A small CTC audio transcriber, trained from scratch.
Model: 2.5M parameters, arch crnn, activation gelu, depths [1, 1, 1], widths [192, 240, 288], rnn lstm.
Training: normuon at rate 0.0024, 600 steps.
Rows from block 2, named by matrix and row number. Each number is 50 + 10 x the weight over its row's rms, rounded and kept within 0 to 99. All counts start at 0. After the name is the row's rms in percent of the matrix's.
# conv: width-3 conv (model.blocks.2.conv.weight, 288x240x3), inputs 80-119, a 3 kernel for each
conv.191 102:73 61 43 46 47 54 43 53 56 64 47 51 51 59 48 52 47 42 49 25 46 63 40 41 62 52 59 64 59 69 52 56 52 54 52 75 48 44 62 34 53 49 42 40 51 45 44 42 40 65 51 43 43 49 56 48 41 84 40 19 39 35 40 51 51 31 33 42 48 42 55 66 37 51 56 63 57 57 64 55 39 55 38 49 32 49 63 40 53 61 72 51 45 42 66 61 57 44 43 59 44 57 47 54 55 60 49 35 56 28 57 48 45 51 63 32 44 60 51 49
conv.192 098:40 34 34 53 52 43 49 53 52 44 60 45 54 54 52 41 37 51 64 59 48 66 40 52 54 43 61 53 27 37 51 52 55 46 44 40 54 42 44 47 47 63 43 51 54 57 33 47 44 45 53 49 40 51 54 33 52 57 62 42 49 66 53 46 55 45 56 51 38 43 33 49 56 47 53 60 47 49 47 41 63 39 48 37 52 53 57 66 41 54 61 44 40 55 53 39 40 61 56 40 48 41 42 47 43 74 52 45 47 46 46 43 52 56 53 45 45 64 69 47
conv.193 100:72 60 38 59 51 41 50 68 55 54 45 62 46 57 48 75 58 40 73 46 36 52 50 63 39 29 41 50 45 41 58 56 53 45 46 52 42 41 49 47 50 57 73 56 53 34 37 56 85 48 22 46 50 53 57 51 43 46 49 76 41 51 48 38 59 46 32 37 43 51 58 58 73 48 39 49 59 49 24 53 45 51 60 63 54 54 38 49 40 37 69 65 66 53 64 66 58 32 33 65 41 46 54 56 31 47 45 59 41 56 57 44 57 50 51 43 70 52 58 41
conv.194 100:54 47 44 69 46 47 43 40 64 58 45 55 46 61 38 54 44 53 54 29 59 48 69 41 50 51 26 48 45 44 63 42 40 67 73 48 54 56 54 51 42 56 51 55 49 38 34 50 55 59 66 75 52 50 62 43 39 44 68 43 45 42 66 45 46 62 39 64 39 67 67 54 46 39 53 62 49 57 51 67 43 52 45 38 78 59 38 58 61 45 45 45 40 53 45 53 49 36 58 45 41 63 57 55 64 59 43 32 47 61 50 39 44 62 33 57 48 37 44 60
conv.195 101:48 51 36 68 59 55 41 59 37 60 36 45 44 62 63 53 59 54 54 64 51 60 50 25 42 49 61 59 57 48 47 41 50 32 39 39 58 60 54 61 45 51 42 47 59 57 52 29 46 40 44 45 41 40 36 49 61 45 49 47 57 49 68 33 48 56 63 53 59 70 40 27 45 50 47 34 51 57 46 44 43 37 53 46 49 61 58 45 50 49 56 49 52 60 55 52 52 48 38 51 40 56 41 53 48 56 55 49 30 57 63 58 32 42 51 46 42 60 45 41
conv.196 102:46 43 47 62 62 42 47 48 52 44 42 51 67 52 43 49 48 51 34 43 61 38 47 59 35 41 27 41 55 61 69 69 58 50 61 43 58 46 39 52 32 56 58 29 40 52 42 33 50 57 60 55 38 58 42 45 56 44 55 61 56 54 47 77 43 52 54 62 72 70 38 50 53 39 39 45 52 62 43 51 25 60 62 42 49 45 59 33 68 58 46 36 44 58 43 44 39 49 44 44 50 47 39 33 43 51 64 61 58 46 59 48 40 54 51 40 60 44 49 43
conv.197 102:62 53 52 55 64 49 55 29 52 45 48 45 51 39 57 60 52 49 47 50 74 37 50 70 56 53 44 36 60 46 56 49 42 46 58 49 50 46 68 53 63 49 48 47 63 47 60 40 69 41 54 63 40 49 46 43 35 55 58 31 57 44 39 43 41 51 53 33 42 47 66 40 55 54 43 52 67 37 23 45 64 55 54 54 49 46 50 36 44 51 57 40 48 51 56 28 67 38 50 49 32 52 48 46 50 55 70 49 47 42 38 40 61 58 37 54 65 47 56 67
conv.198 097:64 49 51 63 54 31 63 60 48 62 45 68 53 59 72 56 41 32 65 47 42 64 56 53 51 39 50 42 46 44 52 51 45 59 52 56 45 58 47 49 54 45 77 66 39 39 57 51 65 59 61 83 44 54 36 52 50 55 39 26 42 58 46 31 54 62 71 44 42 50 45 56 53 59 42 54 51 49 61 60 64 38 43 56 57 55 41 56 52 53 55 61 43 39 54 44 46 56 43 60 52 42 53 43 58 48 38 44 36 40 74 55 45 33 44 38 62 54 52 40
conv.199 097:47 56 51 69 47 50 53 46 44 51 56 54 41 40 38 57 48 59 48 39 59 39 36 35 53 56 55 39 52 61 52 59 47 38 39 43 45 46 45 37 42 51 33 47 41 72 37 42 66 64 57 42 50 47 44 62 64 68 46 47 82 52 51 41 48 48 60 58 54 39 40 40 42 39 62 36 39 46 49 52 47 49 48 46 48 30 55 48 47 45 42 64 54 37 46 48 48 61 73 57 54 61 57 41 39 55 35 60 33 43 61 47 34 37 55 62 46 61 56 43
conv.200 098:30 46 67 59 49 55 61 53 52 34 53 46 45 40 71 44 53 47 50 42 41 46 45 44 53 46 55 52 42 55 53 45 43 70 49 62 38 39 51 37 46 54 59 35 53 40 75 50 51 61 54 47 69 58 58 68 51 63 39 56 59 57 43 66 69 60 47 33 41 37 44 37 43 55 59 49 51 55 49 43 41 51 45 70 43 53 64 51 69 49 65 57 44 50 56 60 68 51 35 60 55 22 68 51 55 53 49 55 38 54 43 60 60 59 58 54 56 41 58 49
conv.201 102:42 49 44 29 46 49 32 41 49 51 54 46 41 51 50 55 54 48 63 66 49 43 64 58 59 28 40 46 64 44 42 36 45 59 47 35 52 50 39 46 47 53 44 48 56 51 60 58 49 40 65 49 51 61 56 53 58 49 43 32 82 44 48 35 61 49 42 45 35 44 50 56 52 44 42 36 42 65 60 52 51 31 47 60 45 43 44 60 59 51 38 54 38 50 47 49 61 38 54 50 61 56 60 77 66 69 64 47 63 45 54 60 55 48 61 61 49 55 50 53
conv.202 098:50 33 51 45 43 42 48 58 46 65 48 42 65 65 46 34 58 46 43 43 64 51 45 54 59 58 46 40 49 38 50 41 47 51 46 39 34 38 44 44 55 49 48 51 44 45 68 56 55 53 36 49 65 61 28 50 56 66 35 40 52 45 36 46 49 51 59 44 50 56 44 51 58 57 45 46 69 59 41 49 71 47 56 57 37 54 59 34 56 67 48 41 43 43 38 43 60 52 48 46 59 47 47 47 44 44 49 41 43 50 37 55 45 46 57 41 50 65 41 34
conv.203 099:37 54 46 51 41 44 33 31 38 41 67 41 51 58 54 62 58 56 58 55 49 26 54 54 59 43 57 60 50 36 46 67 44 66 70 51 43 58 67 56 53 45 56 53 52 58 56 46 34 41 40 62 58 35 68 52 41 51 32 30 35 66 40 55 54 47 40 44 68 62 52 38 77 58 59 63 48 49 45 74 72 49 46 56 59 48 54 67 44 72 67 49 51 73 57 57 42 67 60 65 33 41 48 43 55 67 63 40 50 48 44 43 49 70 39 35 47 30 40 61
conv.204 103:47 42 35 47 52 50 59 48 61 47 37 48 52 46 51 57 42 56 51 48 47 31 30 58 40 60 51 45 34 46 60 42 49 53 58 51 54 44 51 32 64 54 57 51 80 67 59 34 56 43 45 58 55 42 66 52 44 47 33 37 34 54 55 45 40 70 52 45 58 39 61 59 63 46 38 58 57 52 48 52 42 38 55 53 38 36 60 46 48 50 34 26 64 49 62 55 52 51 33 44 61 54 58 48 50 59 32 43 47 57 54 37 38 57 56 50 43 35 31 57
conv.205 097:69 49 42 61 47 36 66 51 53 53 48 59 58 50 42 52 36 45 48 43 50 48 59 63 59 48 47 38 39 60 53 42 49 59 52 42 55 60 54 54 47 49 71 55 66 42 58 45 42 44 36 45 54 55 39 64 60 51 47 45 52 55 47 46 39 55 40 62 38 41 51 56 53 72 49 42 54 46 56 62 23 61 56 42 43 35 57 35 38 52 61 37 45 61 53 47 48 42 41 52 58 43 66 37 63 50 56 47 43 34 60 46 34 43 56 45 55 53 59 24
conv.206 101:64 52 52 70 60 35 61 46 18 43 48 64 50 49 46 44 59 45 44 41 46 56 39 49 46 45 51 61 44 55 53 50 50 55 45 40 58 64 58 26 41 52 54 54 76 55 41 37 47 67 53 55 42 42 48 48 58 44 38 54 64 41 48 54 39 43 41 41 49 81 52 37 48 43 58 47 58 50 52 44 43 49 51 39 59 36 54 50 39 53 43 61 46 58 59 64 51 33 63 51 53 63 45 60 57 41 29 49 49 41 44 42 53 63 25 47 55 36 52 41
conv.207 100:32 63 47 40 63 41 46 64 49 45 51 45 33 45 49 42 52 68 57 36 37 68 66 69 70 44 37 58 31 57 46 59 42 44 56 54 67 64 28 49 51 57 60 63 55 57 23 52 44 56 53 51 43 57 37 46 46 49 83 55 47 57 47 46 51 46 38 68 46 22 56 58 60 47 50 47 40 41 59 57 43 51 43 44 57 43 40 36 58 54 30 47 56 39 39 54 57 45 63 63 38 52 37 51 51 47 30 55 56 48 44 49 51 43 28 46 46 38 55 66
conv.208 100:38 53 47 46 65 60 50 42 21 42 40 43 42 47 48 48 53 51 53 38 51 68 70 48 53 74 60 67 63 60 39 57 53 42 59 56 46 69 58 54 66 45 45 51 38 66 42 39 48 57 49 73 48 50 57 50 47 31 43 39 35 26 68 69 50 61 49 46 57 60 43 56 44 44 56 54 44 63 64 67 44 47 65 33 58 43 50 52 58 60 46 54 57 40 53 51 55 59 51 36 51 69 45 38 58 58 32 41 41 48 80 42 57 55 44 31 49 38 50 50
conv.209 103:41 60 37 33 37 45 61 56 39 63 48 48 54 53 51 45 30 37 50 57 43 66 45 44 49 36 34 41 61 56 35 60 56 58 64 44 51 37 55 51 44 60 49 51 39 56 57 43 64 42 38 52 49 29 50 49 37 43 55 53 47 55 39 49 50 54 59 52 44 45 42 68 28 59 49 69 43 46 51 52 50 58 52 39 44 45 47 41 42 35 36 48 50 47 47 47 61 59 36 39 45 55 72 46 52 27 63 53 60 53 52 48 56 47 32 52 44 41 50 50
conv.210 099:43 49 44 51 52 38 47 57 42 43 48 53 43 58 53 42 40 57 52 49 32 39 63 59 47 50 47 64 51 44 59 53 40 40 51 53 31 61 49 42 40 28 55 34 47 47 68 63 45 57 59 47 58 54 51 47 34 60 46 59 58 43 45 51 50 48 49 57 57 51 40 27 63 37 34 51 49 41 49 57 43 40 41 51 54 53 55 24 47 41 69 38 40 33 44 66 52 42 64 47 54 34 49 56 69 66 40 50 58 44 43 60 44 61 28 53 67 37 42 39
conv.211 101:45 25 66 33 46 39 63 51 51 57 44 56 39 43 62 51 56 48 55 35 51 60 51 63 30 61 68 38 54 49 48 62 67 78 57 42 51 30 46 46 44 41 38 48 45 41 52 76 49 56 57 82 73 55 27 38 31 47 68 46 50 41 44 57 65 49 59 50 53 57 57 40 32 33 34 40 56 61 44 54 43 50 46 48 48 58 52 78 57 37 51 47 47 48 54 46 54 61 56 53 48 49 55 49 54 59 28 28 60 52 42 47 51 44 47 51 67 55 41 63
conv.212 097:28 28 64 39 49 57 63 59 58 62 39 60 52 62 27 51 70 66 46 56 66 34 58 62 58 39 41 47 39 63 51 61 62 58 51 55 62 55 55 39 47 56 73 54 42 53 50 39 68 51 55 35 51 49 41 57 59 50 57 57 33 51 36 47 43 59 58 63 63 54 51 59 53 59 51 56 47 35 42 62 37 38 69 56 50 39 59 49 61 49 43 45 38 35 58 48 48 43 57 41 68 62 46 55 41 34 54 44 68 50 36 29 54 47 51 61 49 33 55 59
conv.213 099:64 60 44 44 42 48 68 41 41 40 58 59 44 61 54 42 46 43 61 29 58 63 49 64 38 66 56 66 52 46 68 43 37 48 43 53 54 43 29 37 49 43 52 59 46 50 48 51 35 49 57 50 53 45 43 52 50 42 39 42 46 60 43 63 52 49 54 46 36 65 47 84 68 41 38 49 46 55 59 45 46 58 57 47 45 48 57 45 31 59 63 44 50 61 53 36 53 57 30 39 44 56 41 47 52 42 36 57 51 53 33 43 50 46 42 48 54 42 54 46
conv.214 098:60 42 46 42 48 57 44 59 54 45 41 47 42 44 39 35 68 55 62 61 47 39 50 42 35 60 64 58 65 40 61 56 65 46 39 72 49 41 42 46 43 33 52 48 38 32 37 54 60 44 52 65 74 61 51 42 60 39 42 44 63 55 37 31 60 54 35 65 59 43 51 59 66 64 55 41 49 58 48 44 48 69 49 45 61 45 48 60 45 58 56 53 64 59 53 39 49 51 48 60 56 59 58 60 46 60 62 34 61 56 46 54 45 42 55 34 45 52 63 69
conv.215 099:57 71 67 53 64 54 51 58 71 43 57 59 61 75 54 48 57 38 59 49 61 49 55 55 41 40 60 50 48 53 47 46 45 72 65 59 55 37 37 47 32 49 57 40 36 42 54 44 55 30 48 32 69 50 51 50 42 69 52 48 41 52 61 40 45 48 41 40 71 66 61 50 43 53 42 59 37 62 62 58 56 63 54 33 53 38 49 58 66 42 67 47 31 45 35 40 34 42 59 49 40 48 51 48 45 51 59 56 49 34 55 55 57 41 54 60 49 42 47 48
conv.216 103:52 46 59 46 40 59 39 53 31 62 47 39 52 49 26 55 40 52 57 39 63 48 49 51 34 50 66 68 37 61 36 49 53 58 35 53 70 44 56 47 57 62 57 34 49 52 46 49 47 52 52 52 52 56 35 40 53 55 43 40 48 46 62 35 54 61 57 40 28 40 39 36 45 56 37 39 51 44 41 49 45 57 46 59 46 62 57 46 56 55 47 54 45 50 45 44 62 58 42 59 65 61 41 53 47 51 51 42 77 48 49 58 39 57 63 44 78 49 32 55
conv.217 100:69 65 49 35 61 61 49 59 45 29 63 40 43 50 65 38 44 50 55 59 30 44 66 44 49 46 34 50 44 73 65 71 37 47 46 27 34 46 44 54 31 60 51 51 46 35 42 61 43 48 63 55 68 60 34 56 56 45 36 55 55 50 33 45 44 54 43 40 71 54 50 48 56 55 41 44 41 65 37 43 73 51 65 48 55 48 40 36 50 30 52 61 53 54 42 58 57 50 53 49 52 30 61 48 51 50 67 44 40 37 50 47 57 58 56 55 76 79 35 48
conv.218 101:55 44 67 41 51 45 47 45 61 47 47 68 42 58 53 51 61 67 29 52 52 65 61 57 47 55 64 40 38 44 52 71 65 51 53 61 49 49 58 37 44 43 55 39 27 43 43 41 57 50 65 36 30 66 46 61 72 42 63 47 47 44 52 75 45 40 40 28 60 51 65 26 55 53 33 31 50 30 51 51 62 43 42 45 59 43 50 55 56 63 66 63 44 49 59 59 57 54 44 46 64 64 46 48 51 40 44 48 65 47 63 48 48 54 68 53 52 55 42 26
conv.219 099:50 49 24 78 51 46 56 40 42 56 45 32 44 70 47 43 60 42 50 53 51 51 46 68 39 43 60 36 64 44 57 43 63 31 38 57 59 40 73 59 45 44 46 39 39 50 68 57 45 46 51 45 48 58 50 53 47 40 50 42 66 52 57 52 37 57 52 59 44 44 54 38 57 51 57 38 61 51 42 58 52 64 29 41 53 40 39 38 49 45 62 54 60 54 57 59 38 53 45 40 52 37 60 58 57 29 66 52 62 37 35 38 46 44 39 58 49 29 50 45
conv.220 100:57 47 60 37 47 70 61 52 55 55 42 53 34 44 54 45 43 42 33 50 41 61 80 58 32 50 36 64 53 37 67 43 37 43 53 77 54 52 71 49 43 42 31 48 40 49 52 65 37 37 50 45 61 43 49 46 45 36 47 37 42 56 57 47 44 64 24 53 61 27 37 54 56 60 54 65 59 37 68 59 67 61 29 39 53 53 25 45 51 66 54 38 47 60 61 62 36 47 44 47 60 65 47 48 35 62 52 54 39 47 55 56 50 61 46 59 60 36 35 43
conv.221 098:48 47 50 53 49 56 64 64 56 42 52 65 37 51 50 53 72 64 56 42 45 54 52 55 39 52 69 55 48 57 44 46 55 45 60 55 35 48 39 52 48 63 68 52 58 62 44 60 52 67 58 59 56 58 40 63 44 66 48 28 66 46 42 41 55 59 48 46 60 41 42 55 51 47 56 42 51 49 60 55 46 48 62 57 56 45 32 50 34 42 44 48 45 45 29 37 58 40 47 62 45 35 55 53 58 42 35 38 66 34 41 51 56 57 52 52 40 62 51 42
conv.222 099:45 63 58 26 46 61 53 62 64 26 50 54 40 71 59 54 61 46 45 57 45 42 44 32 48 56 53 64 56 50 63 50 52 44 42 53 65 43 42 73 40 47 46 53 43 71 47 23 52 48 44 39 33 45 37 65 53 68 56 67 49 44 56 59 55 53 35 55 48 50 35 56 46 24 23 56 44 50 34 37 55 66 34 54 48 58 52 54 51 51 55 51 62 55 40 66 56 65 43 43 62 52 62 45 45 63 66 51 52 55 20 69 54 59 17 40 57 42 48 64
conv.223 098:53 44 31 43 54 47 65 54 75 51 47 53 47 39 40 38 39 56 48 42 47 43 46 54 73 49 36 71 39 49 36 28 54 58 60 38 42 54 67 46 56 63 53 54 48 42 39 56 47 46 56 39 29 54 49 47 43 51 60 58 61 50 50 43 61 76 34 39 40 32 46 64 42 50 44 44 36 59 38 33 37 51 57 34 53 45 52 57 60 55 71 47 41 59 58 41 30 49 32 37 65 39 48 51 68 49 25 52 58 64 40 33 42 52 42 39 55 36 60 54
conv.224 100:46 58 60 31 46 63 63 54 42 42 61 49 45 48 53 59 70 66 34 51 43 48 50 43 34 64 43 43 47 61 43 50 68 35 48 52 51 53 49 54 53 51 60 67 41 45 47 57 57 53 53 41 44 45 29 72 59 41 42 62 70 75 71 50 60 64 71 55 58 45 51 40 34 54 52 57 29 51 54 57 49 51 43 35 51 49 29 50 35 40 59 42 51 61 55 46 69 69 63 54 51 64 68 52 41 39 64 63 44 58 52 49 40 44 58 46 52 78 60 43
conv.225 098:47 41 52 70 50 47 55 60 48 55 43 68 47 57 54 36 52 50 46 42 53 40 34 65 51 71 59 55 56 45 47 59 49 60 44 47 52 38 30 47 47 46 63 49 53 52 44 37 43 37 53 61 50 57 23 50 72 49 47 42 53 37 42 53 53 56 41 45 57 47 64 54 46 45 55 44 53 37 29 48 54 39 52 46 48 41 55 55 50 45 53 56 41 56 36 62 48 46 61 49 48 37 54 61 67 60 52 63 51 38 38 41 59 49 47 58 43 64 48 36
conv.226 096:49 29 42 55 67 51 61 42 43 41 47 63 46 40 64 38 41 70 52 42 55 40 36 52 50 47 38 54 58 36 36 62 59 53 60 56 49 53 49 69 48 54 40 41 44 63 58 36 36 52 67 32 57 62 45 40 42 43 69 42 52 61 51 66 54 39 59 54 57 60 29 40 71 61 49 50 49 56 48 38 47 48 38 49 53 54 63 63 43 43 55 55 59 68 37 49 46 40 44 59 45 72 60 53 48 35 55 37 45 46 39 33 48 39 31 30 54 46 32 67
conv.227 095:38 50 57 50 52 49 34 48 65 39 43 51 62 58 55 58 51 43 40 46 45 43 57 49 54 50 39 53 46 45 53 65 57 56 60 45 55 59 61 38 49 56 52 55 31 52 50 48 46 59 50 77 60 50 60 59 42 60 54 33 36 34 52 52 46 44 53 53 44 58 40 44 50 66 45 56 51 49 57 62 41 44 53 57 66 49 51 45 48 84 55 38 56 62 60 69 58 46 47 48 51 61 51 45 47 77 33 65 38 43 67 60 57 36 32 55 39 50 50 39
conv.228 104:67 71 49 53 57 34 33 57 55 65 54 50 41 43 36 27 44 35 41 51 50 42 44 57 59 44 43 53 53 40 58 43 42 51 40 38 48 53 46 54 57 43 37 46 37 40 50 57 23 54 60 38 42 54 48 62 56 61 72 62 40 44 75 44 40 55 61 50 54 62 37 50 40 49 49 59 48 65 44 52 38 58 62 33 51 50 58 41 69 48 42 46 45 48 54 27 70 50 57 44 47 39 41 45 36 56 66 47 68 48 47 55 41 39 36 39 49 59 49 61
conv.229 101:64 56 56 45 44 43 63 67 45 44 18 48 57 49 46 58 51 42 52 49 43 55 66 52 43 49 57 49 43 46 18 51 78 49 37 37 72 58 67 42 58 35 49 50 44 65 66 66 50 44 62 56 41 46 44 52 63 44 48 65 52 55 51 60 56 56 56 52 61 50 41 46 55 48 30 47 55 55 70 53 55 38 40 42 50 65 59 48 39 56 61 49 49 57 64 43 65 81 40 44 36 62 60 61 47 57 74 52 63 42 58 53 45 44 67 49 53 54 64 47
conv.230 095:45 42 61 46 45 62 35 42 61 49 36 48 50 54 53 44 42 33 30 48 45 45 48 59 49 66 53 64 60 62 46 52 33 50 47 38 59 67 36 41 49 61 67 64 43 43 49 59 57 56 36 52 41 52 59 51 42 45 54 53 46 54 39 28 38 47 59 49 29 44 62 54 53 42 48 38 30 24 58 62 45 48 44 27 60 70 23 51 35 45 48 68 48 59 60 44 53 54 53 56 51 44 55 66 45 50 41 43 45 26 51 66 58 42 66 56 59 47 33 50
conv.231 101:45 45 41 48 41 49 43 44 62 27 52 46 29 49 40 61 55 51 38 45 64 56 47 53 57 45 67 65 50 53 39 42 43 40 52 44 37 49 56 70 44 40 56 61 50 63 64 58 48 45 64 34 75 52 67 50 44 33 39 64 61 63 52 45 34 39 30 47 51 55 36 57 65 56 42 46 49 46 51 62 57 56 53 54 59 36 54 52 59 46 55 47 29 59 43 54 53 50 51 17 44 51 45 49 54 48 54 80 64 43 31 46 63 64 37 77 48 38 41 57
conv.232 103:41 49 38 52 37 38 38 54 58 43 48 41 39 33 52 51 55 46 52 36 44 62 55 58 49 62 35 52 44 68 46 52 61 55 46 43 59 70 62 52 56 42 47 53 53 39 54 46 55 52 40 22 49 56 43 28 31 39 58 49 46 53 43 49 25 39 45 55 70 47 53 23 50 48 34 63 57 49 31 40 68 60 35 65 46 52 58 45 51 64 45 36 61 49 45 57 66 57 45 43 44 54 38 47 49 31 34 51 54 42 35 49 52 61 36 26 54 29 49 40
conv.233 104:42 49 56 51 55 55 46 40 55 56 47 41 52 52 31 45 36 38 34 52 53 62 59 47 49 68 39 50 43 59 61 45 50 59 59 35 46 77 66 39 55 39 39 55 52 51 56 48 44 47 64 59 64 62 69 67 47 71 48 68 51 57 67 36 59 52 57 41 42 48 35 57 51 54 50 53 65 54 56 49 60 49 44 54 46 59 52 28 57 62 49 49 27 54 50 38 35 59 65 43 46 51 51 52 44 50 65 40 45 54 58 45 40 38 43 51 48 43 63 44
conv.234 101:55 33 43 42 37 68 72 58 46 41 55 69 49 63 49 47 60 55 52 36 51 35 47 43 46 48 51 48 52 40 58 47 48 43 51 36 27 33 64 64 46 48 38 47 60 56 51 72 52 71 56 60 50 44 62 41 52 39 51 43 42 46 48 52 43 50 54 55 40 47 54 63 60 46 49 55 43 43 43 38 57 48 51 62 58 48 41 64 27 36 47 55 58 51 47 27 58 34 42 43 45 57 63 51 61 51 40 60 51 54 44 42 51 46 46 57 62 54 32 45
conv.235 100:51 34 43 45 49 48 60 46 66 56 59 41 43 61 49 51 62 50 54 50 42 45 55 50 50 43 33 67 55 39 56 41 37 46 55 53 33 62 59 59 55 53 35 51 49 42 35 54 51 53 63 45 47 28 59 64 55 43 44 37 66 61 63 49 52 52 31 42 46 54 41 53 54 54 60 69 59 64 42 45 47 49 31 55 61 46 70 43 51 66 48 52 55 31 56 65 30 50 50 37 50 55 40 32 45 41 44 48 51 67 67 52 36 47 51 45 52 57 43 46
conv.236 106:58 35 53 48 42 60 51 57 70 31 46 52 46 54 41 28 38 41 33 53 53 56 39 56 34 61 58 53 51 42 63 54 27 54 60 67 31 47 50 53 52 53 40 38 39 61 48 47 44 58 61 45 67 38 28 49 35 42 54 54 36 51 66 37 65 65 51 41 67 49 52 66 72 30 59 38 56 53 31 48 37 40 39 56 46 58 52 55 65 44 52 37 33 48 62 54 64 36 64 44 45 40 53 52 48 36 64 38 40 60 31 70 50 54 43 68 44 40 33 49
conv.237 098:56 59 43 59 53 54 32 52 45 54 65 57 37 66 55 53 48 45 70 52 31 51 47 30 47 51 49 59 57 56 35 40 52 44 58 62 60 41 31 51 67 48 39 60 52 29 45 52 53 59 50 42 50 65 46 43 48 52 43 42 40 43 51 52 65 54 46 60 41 49 49 54 53 44 39 41 53 49 45 67 60 63 61 44 50 53 59 52 48 55 42 46 65 43 45 69 42 36 63 39 48 22 51 61 46 54 55 62 49 58 37 46 39 48 40 64 40 37 51 56
conv.238 100:60 44 54 53 41 62 66 73 39 47 48 42 43 55 60 55 39 58 62 35 44 46 66 55 45 51 35 40 66 54 57 56 40 47 59 49 50 64 63 43 53 36 45 54 67 62 49 49 72 45 42 62 58 46 57 45 63 40 34 38 54 50 48 49 55 53 59 54 41 54 50 56 48 48 44 52 46 51 37 59 51 69 53 29 51 46 47 46 37 41 54 59 65 56 60 53 58 51 50 41 44 73 40 64 56 56 58 54 27 59 48 57 55 58 53 48 32 54 41 42
conv.239 099:82 44 46 40 50 55 46 47 34 47 40 59 51 44 47 53 50 50 51 55 59 40 30 30 52 53 50 43 52 63 78 57 64 41 38 47 65 60 36 43 61 58 32 47 50 67 48 69 53 37 36 57 56 61 51 50 50 54 53 66 42 47 42 49 48 40 44 50 65 42 58 47 53 42 50 42 60 58 57 45 28 54 48 35 53 40 50 49 39 43 38 49 42 34 42 43 66 55 54 49 62 50 54 44 49 59 45 66 68 61 54 57 53 51 65 49 51 50 50 49
conv.240 099:58 51 43 51 56 63 57 45 63 49 55 30 62 52 45 50 63 32 61 65 56 43 50 69 20 48 37 51 36 64 42 31 51 39 27 52 68 60 67 34 63 57 51 51 54 51 54 43 56 50 51 29 63 59 36 29 66 70 46 50 29 43 37 57 39 61 20 54 69 55 34 33 63 43 47 59 44 40 41 48 24 60 57 53 32 60 57 72 37 57 38 50 68 46 47 50 53 61 55 34 32 60 47 42 50 63 45 44 46 33 55 52 38 45 50 51 42 59 58 54
conv.241 101:46 61 54 49 54 50 57 43 41 52 48 52 53 60 45 38 40 55 43 44 33 49 61 57 51 51 29 59 47 53 58 56 55 32 53 59 42 47 55 54 53 52 57 40 32 52 42 60 66 49 39 65 64 30 37 36 71 64 36 42 51 39 50 48 54 50 58 51 39 42 58 43 61 69 37 37 33 67 57 65 30 42 55 68 50 55 55 48 62 52 53 50 53 77 65 62 50 60 52 47 49 56 55 61 39 47 59 38 56 35 43 36 58 39 39 44 35 41 48 45
conv.242 100:43 48 49 48 58 42 58 54 39 44 43 48 54 49 41 52 45 59 61 37 60 44 56 60 45 64 42 49 44 48 36 77 56 54 43 50 49 42 61 52 51 33 59 46 49 57 50 47 65 44 53 49 46 52 60 46 65 32 46 43 41 49 30 49 54 47 64 44 37 34 49 46 64 50 51 49 55 43 59 54 34 63 58 57 52 53 60 69 59 61 48 39 48 57 49 46 52 57 50 46 65 64 47 56 49 43 37 55 51 52 53 37 48 51 31 62 53 40 77 46
conv.243 101:73 47 31 56 43 63 44 52 52 44 41 49 60 53 74 49 56 70 52 33 33 37 54 52 63 55 39 45 44 48 66 49 44 60 67 60 53 24 49 56 51 59 44 50 51 46 48 41 46 31 59 38 43 66 48 44 60 60 76 37 49 41 43 67 48 47 40 46 55 58 53 28 42 30 49 44 69 49 57 55 50 45 57 60 58 56 34 60 63 44 49 51 49 50 49 49 64 47 36 65 47 48 69 52 57 52 52 47 72 42 42 45 49 43 41 54 39 56 47 39
conv.244 099:49 68 49 49 46 25 36 46 48 45 46 47 58 21 47 33 54 36 46 52 44 53 44 49 35 61 57 64 52 48 60 61 46 50 65 48 45 48 43 71 43 41 34 48 40 38 53 40 45 53 50 45 55 52 45 47 50 47 44 41 39 38 56 44 57 33 59 44 55 33 39 38 42 47 53 35 50 61 69 46 58 58 53 52 53 40 32 40 53 43 56 31 54 33 51 49 64 40 39 38 28 48 49 31 41 27 35 56 57 47 58 41 55 43 57 55 32 66 35 60
conv.245 097:30 54 49 45 62 72 72 51 39 54 55 55 43 48 39 49 30 51 56 61 70 54 49 64 54 50 53 43 33 54 57 44 38 33 34 45 60 55 58 47 44 41 53 44 50 53 62 45 35 52 52 37 30 22 46 53 49 42 65 52 42 59 46 44 58 50 45 36 38 49 64 55 59 56 45 65 38 47 66 64 46 56 41 61 44 53 54 69 37 47 64 63 38 51 53 53 48 34 57 56 54 45 38 46 56 64 53 61 51 51 49 60 46 57 53 56 51 53 37 61
conv.246 097:51 46 45 59 54 45 57 34 53 51 54 47 69 64 56 70 60 70 55 44 48 63 62 51 61 60 39 43 40 36 42 43 31 37 43 47 35 42 43 53 58 57 49 48 40 52 34 42 47 35 38 59 49 46 34 27 43 64 69 48 47 63 43 40 41 66 61 64 53 51 49 57 45 43 42 47 31 43 68 49 46 64 40 70 52 35 51 57 57 71 65 68 60 39 45 68 43 41 71 64 73 61 62 56 66 55 48 50 45 53 46 46 57 50 66 44 56 61 61 45
conv.247 101:55 54 58 66 42 51 41 43 54 61 63 73 35 42 46 64 55 66 61 72 35 61 60 51 42 55 53 65 39 45 52 67 66 40 55 57 55 44 58 35 51 29 53 43 48 51 57 46 51 53 43 51 41 53 64 36 52 40 35 42 47 52 63 32 58 50 62 62 44 73 57 62 53 44 51 45 52 60 58 57 45 51 55 54 48 27 31 67 49 49 46 42 53 55 39 39 46 51 50 75 49 39 43 44 48 33 54 59 60 52 61 55 60 56 61 58 62 52 58 61
conv.248 099:45 32 52 48 37 44 65 47 61 58 43 43 61 62 60 57 45 57 52 55 41 43 50 53 66 51 62 45 49 51 71 45 52 50 43 37 42 41 66 71 45 37 38 56 55 57 59 48 58 65 54 54 50 51 44 42 44 45 45 48 39 54 49 46 43 41 57 40 63 46 48 40 43 55 41 79 50 42 35 36 58 65 58 51 49 51 43 52 53 57 39 49 38 43 41 56 60 54 42 58 64 40 49 50 65 63 39 52 70 52 50 56 43 51 46 62 47 49 54 47